Weights of a small contrastive audio-text model: encoder depths [9], text encoder norm layernorm.
Rows from block 4 of the audio encoder of a small contrastive audio-text model, named by matrix and row number. Each number is 128 + 24 x the weight over its row's rms, rounded and kept within 0 to 255. All counts start at 0. Numbers have three digits each.
After each channel's rows are labels from the 100 clips, of 14848, where the channel reaches its highest value: "loudest band" is the band of the loudest frequency at the time of the peak. Only what is clearly more common there than usual is listed. The data: short read English sentences (LibriTTS-R). In brackets: how many of the 100, against the usual share in percent.
# conv: width-5 conv, dilation 3 (encoder.blocks.4.conv.weight, 256x256x5, each kernel summed), inputs 0-127

conv.255:128111086146121123134151097127155116139112134151131137127119149150141178151130130131186119107106121117116157150132108166152131103138112159141147133186086173097160170116125155121123133104114080098111107112133128134121164106122169176128130124164106170130115093145145116120139126129102123142083119137151139150142157107139139191170146153102117114130128087142096111099155074116126121127152
loudest band: 250 to 500 Hz (30 vs 9.7)

conv.45:133100139127135111152142125132068137114100133097109085137124137142112174112110107181104106113123167114144124138097111140108096121114113091126138068122094128146105146116066084128162104128095087103110135117094061124097120123129113120124154127131122134146128180120133109130087146081127140154132141100122107084123088116125144097119126111127102137165122115120177111087114118131110143141120
loudest band: 4000 to 8000 Hz (90 vs 4.1)

conv.111:139131180121158124143113082142126067114133152174144145126141073130136099116089133136134168139123136122098142100130146163114118134131114145149117142140149178134156135085113095160178100088125149102122139143155149147122091115126155120106126139116103112117130067124104138141168147136126110144162076144166141162132175102121126156130130112129138180081139145095094103124177163112067126148132
loudest band: 250 to 500 Hz (34 vs 9.7)

conv.182:120129144125128200136107089128162139135115143113130133133106138149173143130129110118120118131142166134143123142128094143109162119150146133183100124164116126117121125099131155164113090088119112116145114123125124114141181144139110129111123148133131129126114073141157101118139144147098131160096116148116120137119117134105127168121126166069138124127126113109147087131118081137148066102167
loudest band: 500 to 1000 Hz (54 vs 5.7)

conv.212:121101122131126082106124114089145102120121106113144122158133161105118116149162138104124131153113141119115120056113131144146135133134079129169160117135136127144148135117154125123145148138093102072111133119117094138098127152122110113154093170111135140098118129162120099120121139101148105109084115125142088075100139117172101132124155114131139087125109129133101134143098153142179158131073
loudest band: 500 to 1000 Hz (25 vs 5.7)

conv.11:116136098081140132127096137139125127118109137124124100123123182133138132152182125099115093129125114110146143107078140119134132110124093119123110126118107121138116137147126125123135156158122135168126187092098114138124143146113118122146092144076125171125143135112152134129105146124140132112127117114151126046142132136109101108096135137112141111108154164135166155094098163171103159132058
loudest band: 250 to 500 Hz (30 vs 9.7); 2000 to 4000 Hz (27 vs 2)

conv.87:134135097142143149129137107132165129096103131100129111151144119139140130150106120107101114134150129107161101152120069138107114130095134130165112097132089105127089128139116151114128112128131120164107098103097116087132146131125106130132145122128125113170121120116109075074146143125135132090134101143127113107131089156162099102136172126107108126133110090126147091093077060129185131136109
loudest band: 500 to 1000 Hz (54 vs 5.7)

conv.242:127100162119120145147097108142110126111169147129159142127138121141164110113110153120158158152189125143132125103115096151138097120137160133140110135122095108130173123097105143135070093138090126097165153134158162158121117139157107121134097122121139106134092104160048174097158075119152112133132115164182144143127176114110085147122158127105138144108120128112110119149128117112107143136136
loudest band: 250 to 500 Hz (32 vs 9.7)

conv.145:116130152146101132137125137154136167082100120166152122109105150126091126102135129081099128125109095121072148133149126124070140165091125121109101114090113131096121152129111140114168169154157104119145122119087106116127072132130158129094104093128124164162127157103117137114145063122142143131125192120084109153115141113136174143092139148107099114129098096171123090100123103128111135109131
loudest band: 500 to 1000 Hz (40 vs 5.7); 250 to 500 Hz (40 vs 9.7)

conv.149:151140123126096141116174101165137096065101120122090141116152177125073192126097128135156154111133120090127142117099156126152136083159066145133117082116081143091127132119107165121135162057149095091112168126131120153105124135099128130113124095138123151114129158093146143134142092136162151121104102148111149119124114100138141108165146121113103134137125125101103161098098158138106123114118
loudest band: 250 to 500 Hz (32 vs 9.7)

conv.40:058090115112108109098138099128109122128109160126129125112133170072071094109107119124133149083143109135098112091119125125105094094170093124107143108131169139098108161136144112112139148139119140100138136114119098110149124148099147085097086125111082141100142120149148161142132136130093098135101117118112121116123107128114130096124091153154125117121141136142132097173093160107109171140093
loudest band: 500 to 1000 Hz (29 vs 5.7); 250 to 500 Hz (27 vs 9.7)

conv.37:156105086113089104139123107103121118147132106121118124095134135096124154148166120157189094156108128119120118105134166140159118163079114123160139138093096115114144162084143153114130124129133106107135115112129129138118196149097123102127128150129147155091146155116147096100128119081146065150118111144099162088156118141093171132126154161164142125163109125126134103121090074110115131140123
loudest band: 4000 to 8000 Hz (45 vs 4.1)

conv.133:163106127143100088142139135180109134105159137104125114126145163124168194110165111115083121163141131120086133124100081116146183109137109133127134097148128135121106101111143113116104118120133104126134096128117095144110148132098091135099124073149122094114121132142166124151132141097168108166118134106134116088166152086119134124104109169108122152159118118133112123075153115128116117140094
loudest band: 250 to 500 Hz (26 vs 9.7)

conv.189:136157123094110111085136143094144130181122104134144125095139120103124116127221126144125117105137113118137099109105144094105139107143107124083118117117136131076108185124142117098151116144126120161124096117115104105134188162153109099159154128161123129112153132118141129123094116093108109109107137125126104147138119140171175095121161135108104087166150137132136139073135139120139129138137
loudest band: 4000 to 8000 Hz (49 vs 4.1)

conv.9:111145186136137177138137152126115164104131141133091122094168124131093146133126031151151141138127139163133147145133115086129170147145145106129113121117132134087137146126119117136143103130139076121065110111150159147147146134108160117118133125132092107107144114120144153145074122146121169145163160134122106139123150094088136107123127122121144140163157125124156144108161128093060138133173
loudest band: 500 to 1000 Hz (30 vs 5.7); 250 to 500 Hz (26 vs 9.7)

conv.23:146180158117114187168112114138144143152132141130112091125091128160161163128142083144098156123162107144120137179159101070101162110125155127115098090106159095122123138103137124150091102150128114100096127103096151143117115107113116138106128116107105127101132098110114137129102097098144131136159127124151127117118141133085132108113077128075145160091116172129146100101149118113092097120119
loudest band: 500 to 1000 Hz (36 vs 5.7)

conv.60:114161144118149140112101132097124131067129134127105103136113144122114100100133090113131131108129103081158122125120107143115132140113142108115108091141149128111130155119138125138114146101076142061114105086160117124116101124113137108117142123144106131088109116130100165114078105123093121084068136100133081173103143106138139113130102092084125145105082121139093123125119111078115124127177
loudest band: 500 to 1000 Hz (31 vs 5.7)

conv.177:123141118151079101137103116139101137093112121158072161140076181091105064133071126095096111141119111107121129083123133142142084125131151124129109120160115148081075118130128143142125109159101103119127109117107099125104123130143105123134148075177147153136154110085148080138107100126121106161114162151103138126124065079134130144121088139081141107162083102137147167127141125160120133091123
loudest band: 4000 to 8000 Hz (85 vs 4.1)

conv.185:144117101120150116138113094142104089109121159128169091134124136144134159158135154127113106127106132127079104120129112112162158103136109127080139131136104131132111168161081126110120132116157176102154116137084078132118074127124118162139144102139135110118103113145108128204127102086134133077059084115129113117151161113134135146127192121176160120106121137099063150163146160142126119117085
loudest band: 250 to 500 Hz (34 vs 9.7)

conv.178:126127148094149141123134130127108129140138163116087169153130082154136152117108065155111143097123140151106159130157117120139111178118144093148097134121113114151132124155119116116126140101136086167079114115133137134116137122126137108136130171106093090121132109101118117158086156162159137162107116113124131093123109179109104111119110089094138124120135138135159173091134110113089104138104
loudest band: 500 to 1000 Hz (26 vs 5.7)

conv.113:142091152108141119132113144137108136174132163120091139120114136126120125125072097108118143147135116130132136089077108119075110179093147114149106142131126121153080154107149108127126131081118085127091124099121103120083118139066117114112101163097135067148130156072111110107120106118184135135112145092159101108083102159103147157082114112080113132148143141133144117101109137132126130117089
loudest band: 250 to 500 Hz (30 vs 9.7)

conv.208:080126104129165110181109134089144115118103130135095115110114141153150104121115097150066121119128161160100128076104162122090115115122156087125097097123121091156141140126092121137159112145144101131124089095113129120087113087152088146121062119159134130177118140128110119054098130095103139122144131111134163089113128067167082092147075096145090135128143153100128106134137115102104111115139
loudest band: 2000 to 4000 Hz (30 vs 2)

conv.139:079143109109119138127138147096126142082110102087144113088128093142120153114122151143080100107156128124121126153106118125113142092118121105097108119146146102120088163127098098095116119110087145171148155095135100139124127093125124105108093103155081106117173118114142160184129171104124122195117145096130125100121107122135128106112117125158111137125136119155158169140156128169124115127099
loudest band: 4000 to 8000 Hz (40 vs 4.1)

conv.121:061134128120151118118120133120118119108098122152147114103103094136142102161125136180110101106105130114127103125140173112134088114126112124118120101097109127119140177160111113121141094108140151132127132113120102109121113116108116102100155147159095079179192131127129097167099135111074113116124112137118154106113179087122145091127161109153147134113152118109143161096171155120123116118142
loudest band: 500 to 1000 Hz (32 vs 5.7)

conv.166:104137141135119175155167127159114135087147136112081115091120132118130158125122094163108144114124122139138132130136102092122138123157121122137141085143130143118159089094141150150107152119120075100133137114097126109130150128137137162072112141147155132127139177131151103108083108144134140090145121120112130138064131137119082086136071096100072117144170116142126140124121122084102170093157
loudest band: 4000 to 8000 Hz (45 vs 4.1)

conv.195:089122127128120083088129183106130179101121109133117124122121088083096122145176096122134125110117114089124137084136171106122151108118096116113131110127165148106130115131151084096121126117148110163119116111108141147109144151112156114094129135097083101095114146090129120148087113126106124147109177114111119106161149103122131130126139137121122141120122144199118142112122136104098158131089
loudest band: 4000 to 8000 Hz (52 vs 4.1)

conv.197:111113107127122090146090123110154134151125113101164160142120108115127129154162135104111137158097109141160142092139113140116122151089130125125131106119137129088091130088091158126128146139144124204127126155127118091104146114185100095094103153129176170103096140164114128112143130147144140136124150137036147129142159164147143128133123142077140125112078161129105140154092127157141156107141
loudest band: 250 to 500 Hz (40 vs 9.7)

conv.126:104111078147132089132127153152159154110137115089149118100151111131121130105139155109119109146121105120149163136117113116065120125113123142129123088155122131127095154120109125067121149113118150164168119125076112150130133133156119154104096110147134155159111130120145112093124137108137132144089145105133101112154119116172143147105106125145085126154121122166129120144119136160125114124102
loudest band: 4000 to 8000 Hz (26 vs 4.1)

conv.19:118124101138128155121114140128177142141105128102161135141139143138140123124103134149139118129106127129136092129167130133127135122112136141101159103130137127150161144111098142134121111157140131107117110130096132048128095132168134133121121124096126160128126118142118087087141115142098106098121122147060145143121156152116126107146118128143118142105127120147132038131105070083118140139123
loudest band: 250 to 500 Hz (38 vs 9.7)

conv.220:161072099128150119160134159164126147097105160107093082149098162114134154101073135136124137103157102160149156117120125134126102140157165152156133114116112110155171118124104156176142150181148115142122108145078131093134110172121127100074125106116127136152111107089167079123107114163115144135144165109103121137127108104134113097104092158129102117136131150111133115146145114138125116118132
loudest band: 2000 to 4000 Hz (52 vs 2)

conv.104:112149141132135154146115149181085125061120132128088102114106138104105068106101133146089125085133130104118149123156112108100133095155121157125160103137150104120109135125094129113116110136097138103112118116128119102114114128157135094104144088140100120132124149122141150079085094104117094171120134103140115147057123082153145096131098105088090095144163125137129134126159131120119108133126
loudest band: 4000 to 8000 Hz (87 vs 4.1)

conv.211:114152089125142062110151123113147137119082119083109085144150147119143131110147143130114110118133154133156147138131153105141113104134147097158133119144130149127112085110125099154163113155144132163115133128097088085118123136163129129140125160144097148150141102137151090163120154122111149139156126094075089155092048102161142112135128131134094111116083125110186140100125118123152124141124
loudest band: 4000 to 8000 Hz (26 vs 4.1)

conv.174:111099099122085081129136118127063133144087135107157125123120167109130146093158139142127134092087118152096152061080136117136111140145132131117151120160122112076096136148177128096116092133156166134144132154155072150088138131067177132157096113122141117074177099141145129162141128103079102128099128136157140081141122119127132172138119146171132087152112114133150114152137123125115122091099
loudest band: 250 to 500 Hz (35 vs 9.7)

conv.207:133113100128116106141121116120112125117102167094113122115134092142162136139081103159061122156129173152086139157119163133101123153134147122112107119136115123116133109113117130120115133113118094185113144122094155118111078150139107133125135105127134103153135135103118095130116127142154135179102131111126119126122104085084113139148109112120137148145144123130118120123121089156121104143132
loudest band: 2000 to 4000 Hz (90 vs 2)

conv.238:180090104112095129132116136099120116157151130141153116138127104139130118113156141132110127108121158137090145109144163112133107141132135166123133125090134156085126110161133116119108088144133153139165099136122122144109095169079108102118149151107090118119150131116116087120130114146078136133138106143138117115124145163091105083092130112192135142127131140127139161164155128118137122126121
loudest band: 500 to 1000 Hz (35 vs 5.7)

conv.79:114086127142141121115139112131127125113089133144087126108122105158172157130094100109102108126113172113085137083118095145116147139080157160116104101139114116129114107106123131153108142074093070119122138100109094148098112097189120162109103106119110075112087122111107096132082108112113139187132121120119115102101124094128108146166098086075128121126115121149123140080109105130114117112122
loudest band: 250 to 500 Hz (34 vs 9.7)

conv.2:142117135133089112116122094160116119106153145113133156129114109073132100138081154138115138150119113132127106126137101168172100147158143153141146135113121151129116109113145122136118168089117148096126099143090096081133129135127126197131128099131134119134134112158179075176138097160112086089123134146137111100135082107149165133132124131117128112110120131134107105103143112113157108101114
loudest band: 4000 to 8000 Hz (39 vs 4.1)

conv.109:139150173115131174124080127124121115090103163130102111170129102104159114137104107141118154112123128163145151102110107130084097143147147102120106147155110107101076146115143116129099115157109151157129129129122100117109103114157083087120130151146073125121143122083140090128104094150128144135141127130100127165096132111176097108134133097102126120086116143129155108110105111130136096091148
loudest band: 250 to 500 Hz (29 vs 9.7)

conv.77:106088108121145117148132110115154112108164115113111133155141161103159134154061096159148112131168132151142096089134136132196118128151097100103128116145113112166186087122109144132122140128094073093073140103090119149098088128146096101078081133113145165126114179158124124116085105114141132095133111124132130119131087137148059089147125094125110147128157123118119117120125146124088182136114
loudest band: 500 to 1000 Hz (37 vs 5.7)