Weights of a small contrastive audio-text model: 26041 training examples, 149.4 epochs.
Rows from block 4 of the audio encoder, named by matrix and row number. Each number is 500 + 40 x the weight over its row's rms, rounded and kept within 0 to 999. All counts start at 0. Numbers have three digits each. After the name is the row's rms in percent of the matrix's.
# conv: width-5 conv, dilation 3 (encoder.blocks.4.conv.weight, 256x256x5), inputs 180-199, a 5 kernel for each
conv.51 102:522493509520538512528506470492588524500485449549545465468469486457427446452560615623498506525580455494502484475449510525495465530533487493516467481532538558533504521517522506492509508490467468497512537555490501515545494501505498524436550550520552541538495489452445558531585551470529574451466502515559
conv.52 095:559552482485469532547536507550520466451475456460524553470507501492514533534546528478506468639502474507516527555515451521509542548533506554481480476527507450479525461560531438534503439493528476475484495476491420517548496523412558437546499466446465520490421514456548478501542453435463523441459428570436
conv.53 091:495464483475497512479462518403451501555462500447514559561553462559608608546472468461457479484466470455466457484450463444490503520542457482480467482452484541567515499498534512468501461525542501516467504503526595531525506495526409464513498501428590544510500502462531446486418460492495567499536515544513
conv.54 080:501475482525483482533573542714510433483551505503480429503508547548500459502537592601503582554567525502465509536475513441531476541477471519555431549455499487446487538573540510519468533522502466510491466541550574519474465574578500522449559544450476452514568512477461485531523539572479527436490511446487
conv.55 117:491483502475477518546550443505482496450477473498539480436557535571504490516504514503458520486525495486465511535476485471534477576498504501518485450491521526466568456512522486484492531497486450528495423574637426480486387628525488513534475507514520470549482491522524481498460525518518527502503498519485
conv.56 114:401516525494483481460473514505471480489471490538488547486468506447486536555451567432557517494509515505462556404528480489449596513448480512429553481476520488540519536487480559467521499466493445518508514599485468477488613478480460537492484517542460488493505557477483541526514494448483500401561553477501
conv.57 102:451476495459498503544542447443531502447516520451503476460524449507492480458410490556468460501520492511555530444505452441551434496500485468479480492502496551473503512471507521457450496519517514469467486506535464410510464469476514529536489498394477501494583578457459454644493529503532601488561473477412
conv.58 084:576544543480443525502545551538518519519478439542454488522480567517492516551424459527457463517517502461454501556453524559486518509520614482547555602507570483565508510487503556464414476448510564500497509550517515474445530464502499561503464524577539545557508481485477478474484500514526484549483574526505
conv.59 104:503449499434490512457480459448447545424488518456459491514478533438475513543498421743475483510541538456558552581470483485525507461489447441523462488477530516482481482477484560488483459494515499474511544482547502504524571514520527531511444464502469490519476536543500521496424592521502505494463495498540
conv.60 123:503501485508523507467510487497447477439535539529463571466535474484484495447455547458534551475532521475475689330554479419430508525500486515486481494470481494483482486480453539502525482496531484473506494501486465420475452506496587437507525506547594498465475573462511481486528528494508483438720448465448
conv.61 088:412472530498466488490511546515509510507507480505459455539571451487467463438449492574510531409470495510450498591543531490532510510465502475457514467522529530452496495512480544518511510460504547533516483484519574503514459452491475519534524531462503553565561548518501508528437456427483486475447539564453
conv.62 106:752597475485522466520501520524530528481530522546463493441484463455488502487485430473522525575515484483532548526449493463507469510511521575544545487493545461469538525479464527528527450492526456487530489416527531502487479536476562519524502507451427484498509495459557460447447397461493460518446494561545
conv.63 084:520512549517456469485472491583558561533521462593557510541503524519474471557515444419518503467527528483560486493486528573512497491459466505553433526532518565517504547520477488510457515507470527553480564540504529483462480512470506472523488510489528486491430559542546514569524474470493488565521492518569
conv.64 089:508521527443485501429437489565475466470498474502481497476429482514502487522506517469464508471410583501527517572480472465495485491490553490555554440467536473481540549478537520525586446506465533494551501441446481537498491495419512460530483468517481474517464493469483525485476468508488462524503447501475
conv.65 101:456503507469492483498520486512487517511464474509436425484502543495496488498502488505566489515469515478464488503444491437486483544500516525425455515487494542474476469555494492546511501482530517478467458440489528416439427476525431448547500485526448454528491504466524489524484541493497586442522502514446
conv.66 100:455499511507510524426523455525450528535533492492464528512506470522476507483481435447520512428471508475444558427539526499446464515510540499466482495430479519443514464492512518471480462410425476514493528517611563446446435557585502437507497519469537488513488494479521499511541527428485463516468472460468
conv.67 107:375414492526491460554505459453474478493493518454457465546505477561510482475530525484490454492457458477517463459514480551500567518496474474486527508508463471481508545508572455449502494512525515499516512496508499483420480519503460517511483538488465516554505477525501533500437492592568492501431494461535
conv.68 088:603488514507557501536550528479533498498513513500514576474519538622454453441514546409518537465453454512515514433535502472434539515500492475534527538487503512449448487464459516518571551618581490509544485524524492467461487486481507519525499543447493463484457459435504529455469499490523500470524478470477
conv.69 099:585509517499497457481542517543525496510475471526504502477574558531495480520539457478490416525482605472488488579570498465525513494588539532470533450509450512504520506554478493485497589540533526525449492486469502562464511545559487465509498495475478523514541488473506525551483576504473580469504435545514
conv.70 121:507480436459590464501527571450523509498488498518478507519482484489544524495443455455495488474466502519605480491513489443500479507530484489489514518458508491493522452484470488492556492500480481457510498494490425514490481520509501456478478470492498528538491487492488511454466478566572529469502487528489
conv.71 112:423480503509489480564542513475446485516502482450496502496534463520475518518501511460475514438487507481495498451450474499517515508469496561535446450450481471498519528628535474482507432521477502495622430505490473560456515457493505546491521461503518487466481553472537458489471488530486505443526489535521
conv.72 106:436524481510491485476525497467424476490514493465444504530488510522521552572502485440515581478506476490548491505507505458482525474489506434484472591531476553539516491507508458498486490504508476518509568573516479522484477490470480461520560461484505508423491528440480502504459420525512514470562493508533
conv.73 101:464432511492535507521502458517465426482515558458463471425501544549512505521455486504537513542489516499518406534492512423557433512466476484503590506566523514498547433555498479467523513509480450515510513474546449526541523530473488488585452470453484472557598484488496529545459549521517495516510472511471
conv.74 085:428464431456489435455480455488518466471505512446462511546507444480505439426546520539546532474468487512473493464495510562447465492452476476481504542506515481474482480473487533509508409484468423473500475477531550548504502472497510469490514604488561616572489466473489555601494523532583598547489468475484
conv.75 093:536463424459485447481519512480460499477514511558515483507468456538544505495452448485494464525483450481516453498534484468518520522450506471408488508519473486479520541507484465516493489453476515496560517537538498471511512503443433556502476480519448505538464507469480552514447418472491482474443519534546
conv.76 084:459468475509506470468488488493589528491476489563488470464467506511470543467556500465536517479511546496565527496454505444498450556552490567529491549541531507492464501536478533449422533549536472548573515472472470584518461460404508545561494430495484486488411557530501510435483504503545520542513483499466
conv.77 103:538524528541514484462451469442467515526528519488453465489508501500486485479481523453546524528561478489506458500507471528544531489478458526564543502471489473428513485478511445482492498452420473539587499465496501524494497574532522505472535485589476484504505512504550532509505492588550484493509472515478
conv.78 105:453475532498472526469468494488557540561487478548495413503453479556428493497492571495501504470554485537473450477483595449513482499470542472528469476416460563476482520527501494440484516456516451505507474465522499494520454521516498482466520527469534470559527519471439533509531445540437563413541462473551
conv.79 095:477438501556532517504477545491443466456480506508523504481473517458506472502476463486553476498514517502497453475442502522494452473532523483474426499481493530431455473432492455490466512509462475483552477459470513503636451472473451494508582582497551422478507524570465531523588550539516444452639517438486
conv.80 097:527463497467458538514459457488488479551509465470438484468511431453410512563585595436526475488519534519489500436539515541466470490517529515501537549540459528460469467495572523457456454507542478513453544524474501466463508456487511444466427494401531482516519485550529523509459535560494472507567513478474
conv.81 091:534556500470460522547555562548546573471482537450440472541487460428484528455462457575531524512503509449470498551476574589490500528487515450463482527494523507476488492570543496489543511529521497530411444439538525460491566546516527537504564567428460449445570517496490490482494493540455436544494456498498
conv.82 100:512524489541505474465479540476442462510535559588556501501514512541545517525505587522444426521618488490518445487485519545463463527563481530588471549465542554510445494594505473443486516538479439488688478542497536540563470493528488454455595500439515457492523503534447501502551523485530538416490487470527
conv.83 097:578521490457431554575526498413516546491485447513493481492511558504503514492506519507503500533533444472469540472420518471538505511428408542530433502383506488495499517530508500514516521524481474503496488504510471483491480533589467487488481470458451451462453544474498629771506448510538574479491500489577
conv.84 096:475467531490470478516520547508476525518521551504510548486488518482483474492466414495458462542488521520487466561452544505561456540475492456584468471463537532502453465451476479509493500521468480492465483512498560510462531466434459477441551504539489436533534529452478495462523529479493551506533420465437
conv.85 110:524464447468559485518500477436468512428533471521474487525513463490498487520465579414480456527577475493519452566491435475479473518476451486499519453480490551510471460461517521499466463470543504533519443497446523496529453506506577473545522469430456494508501539543523459452553482517516480465586529512460
conv.86 093:613567504499511495452414376408545593576555468493466516509477519492491491474527474552515499447458470487524499518474481453408428563501464522556545495474495484436491459512455480534534470496475513497502467505513480421460542530490474584480493507433474514527484449502468488484431486506484472496507478457467
conv.87 109:495494499464487467461487468538480458470513467476510481488497496481466497501575507479467458484438540517517505487531468487463444604579515472468482462506505543454501494496515486464497453529476493487471478483520448457484482541504490501525463554516569542443431506474527540487437490454460480506564461512530
conv.88 094:435442603537504445462488451417498511499489516564628544460449515559585526446523434483542569528505562486449489461514502481549530450471526516534600466486498555531489508460498509546550517568483463515457485504513505529421468500545506497526487508485537505528530463466537580510483530466506454544492449472518
conv.89 092:442550576467486515479490469568475499495528514459488471508531547498483479531527447456504496539548497515521491463478515524512555518464474488532533474498537502511468452535503465518517475574499419455464435495526480486460511514473502426479473489506438516530488486458515566482482577516488480557491497518496
conv.90 120:531436544597499498443468510473484486475522483500429486520503483450479477494486531493505525478473561503492480486514484459444536445485503455453522466481524484503479436537527454505500469562450519519530468537526502573467456551449499422505534471494462481521498492443553476507425603572449473551481451502468
conv.91 079:549596528495532511502525481518493462521538536441489552540568470476548538514431547490511474483524534419441473504477526491489438502510554510476500561516470451472536528416443442447492512512518496482466524532488505448449499486515471473536443542460560593457496482543526508488609515423459432480449512469515
conv.92 105:537517495482523486426534531537513507489496479501448482542531493466550547515491479512521460483449539486521542470501520502486491485538475490450519481526498506449498452488478480494544495445493556497476711434468469539517560467445540407538527529503494555545478479541489504458584435498547475510479505441498
conv.93 121:484503505462422540525485498502484535564496524491531493535493554539446464507469451461575488436564505492503493471521536547553532440522443450523494473517514533446468549473484475536477561498429512473480483470519536502522503513547503483501549513475510489485502523480476535538469434582531478493513475523542
conv.94 108:462459412439499473490470533488467473481489524462485516463530458538558523468429534547567524494433447511534542525496481525504533514546506486463497476493463470479501490386510572528513425486504470510510509561508509463491477479506476520458501545447435543493513511453475482532494471492484521521500436460475
conv.95 100:495530537507534581556566518494547467467512491473493503525504530510454494479437481487513490465483490511555519526535495478549549504520426500483517462526491454494487516470473495477448538545490457477515546512481486501561559503464522449433487531486522545468547498491438479525461520526560550533497508465553
conv.96 105:468485509489504501505519488490523541537466453521540469511497541531464498488467448521461463569494497457519471503458503497514500501495441499494479449471571536483473508493463497462476476520464507479493538500505512571435614513491498590511448468642408522466515550463556504522413572464481530524489607471527
conv.97 107:566440472536481525498505522462487517493453514538541496475530560478498514518485514385561475490464519481466587554457512461369446496515554529461550502455510475495489498555422532474508518466476487481439586480506498513453547480501553436576464434500407575546526508499478476500412545592510495573436450491489
conv.98 090:450465454506538485513503539502484525498496553524548528549460537557580512500513481473468522500418413476498530559497442458512486446516589527583445481479544523541478513527515500525539564525481477520477544515465450448531553515436501485472519531446527507449448489562554505444432467489494450551505591531529
conv.99 120:490512531508477515524481453507494463501441486466480471557483479461406566507480534435437485485494510478547486510596420538510550482545515459518452499505474486471435550537487437451502440470467522514499471552452482470548425472514494542464569523459459435448458531472441524517533482436496527456582473431564
conv.100 093:455519547569524442410526533558529456486527502455481447493522441443488500481519449454494481477613536474490392509469491516614505520497485432551491495491468481457491471498469485523519551440458506477459477487483529450516510510511498481500476536490493488493478476519475464530606543541532497477471537451499
conv.101 094:500524501484523549552442443533487452503515501500465440481532466484521490471550634425453500516477446524503475488476547490563530502488505480482423529482539489473501514568512468522472446514496431505480493524527623564492458413468570461483553492477463519520482505502538528552472431501530403480486484471487
conv.102 133:484451491498493502520496485508505472524533533536505448460484477578550480508485576409475515475524494465508491481496557510469466649495458516480530471508493534470483476438554499421499477534474494494481471467507475532486473500467497441581487522482459484566491505477497532535549472482528546489495485505486
conv.103 099:440437519471486447456470513503471474434463491479524459550505500512485498503496425484494504492488549512488422468508518511501494502452469475474522444473496524461469443557480500481505477506467489543506520508519500514510464492506393436511477539470476473522534479600508554516500550501512454464479590506537
conv.104 099:546445498486525503474532533473531501467520534493486534519480527513504539498496461469457527515539501457492471467511537454496555456489489530520557511429512500482461488464477532463476499513505446497532519501518474567554638458484504507485506457473557532468504543633440461515598539421467468489466591435511
conv.105 080:421473513519469489488531488485516430443496478631585535450475572555472475470491451504537524465454551550476455493449522540551542583472545536539484523534508529466528483487509538510531538497564543572519469444536497497474441437442512532503518461430500453459494529435528509504476484524511506472535510524526
conv.106 116:440486500504499430438518508500488467458542479461454521489511493502504562523499483506528517568496467503515511495485494497578465513489481456556455500469496555453520479441532495493528481546474489482522459511468484521499509517498514485507512510544528464468458651393538490531504521555474497510652388525499
conv.107 093:493476487505496467475518495477470488456479461477500527482474462519520502545480556484500458472441522457483456425533513472487438477542534483488477533479462476491518539574553491433440443537495535501557499463567552482524420580557517417561493484571572507476486476533511531508529489521554483438528481513569
conv.108 103:512493462490519443502503484520433436445507506468522546542517466561553553513491481467468529487442475471484490521543538553496393432493519494483491524510478527522536498481445489493497428467573512493461529465496479467537438448587452435506501517470572537513570478469472521512427455522558473485504465476501
conv.109 123:485449475485457492475464482504501552428512463493439466539512524432540488519417535482477500483507479509494497484500517454470585476442509516475477497477498467500477481501525487471477536466503478493415569429535475522486474523496560380532479524504493495492540489507531530524536488484500452484468507535534
conv.110 085:436501535563529594548515558430545487431488508532456452504467556497506485531543563470492541442485508554549477516504446475594557489545554487495481560555517512490531522511594561548464470486487528504568483491477471549548501481493526575493533441446391407432552495486483468503536495524501493470531466497466
conv.111 087:536480485553535501479483510517487500538570511493413486496493532520573551583596549483474552527482509508443574593464537511521417484525525495502490509498498499521515485557546527483452467470513515534505484510499546582414430461476507544481538489499476494514555491497444522408425504538498468527499490479502
conv.112 081:449457496502483483567555563545433460530533512459494464529525549536551549490485509491494493467503463512442448490487497455514526561492511467458524530491479519513468486465538486509495509603531544557467493455519480501503506459484481521517465466439590487490504489526522479503501544502498433476500503526477
conv.113 095:481478529533468462530540441499467495496476508375449624510477495471556587554494436399491467596486504509417478569465518510550484496485475468547429506525496498483574461488469476455482522442505485481454498546488483485518479536438464495544481439493568509500470530425543540456512525514500491478556402536480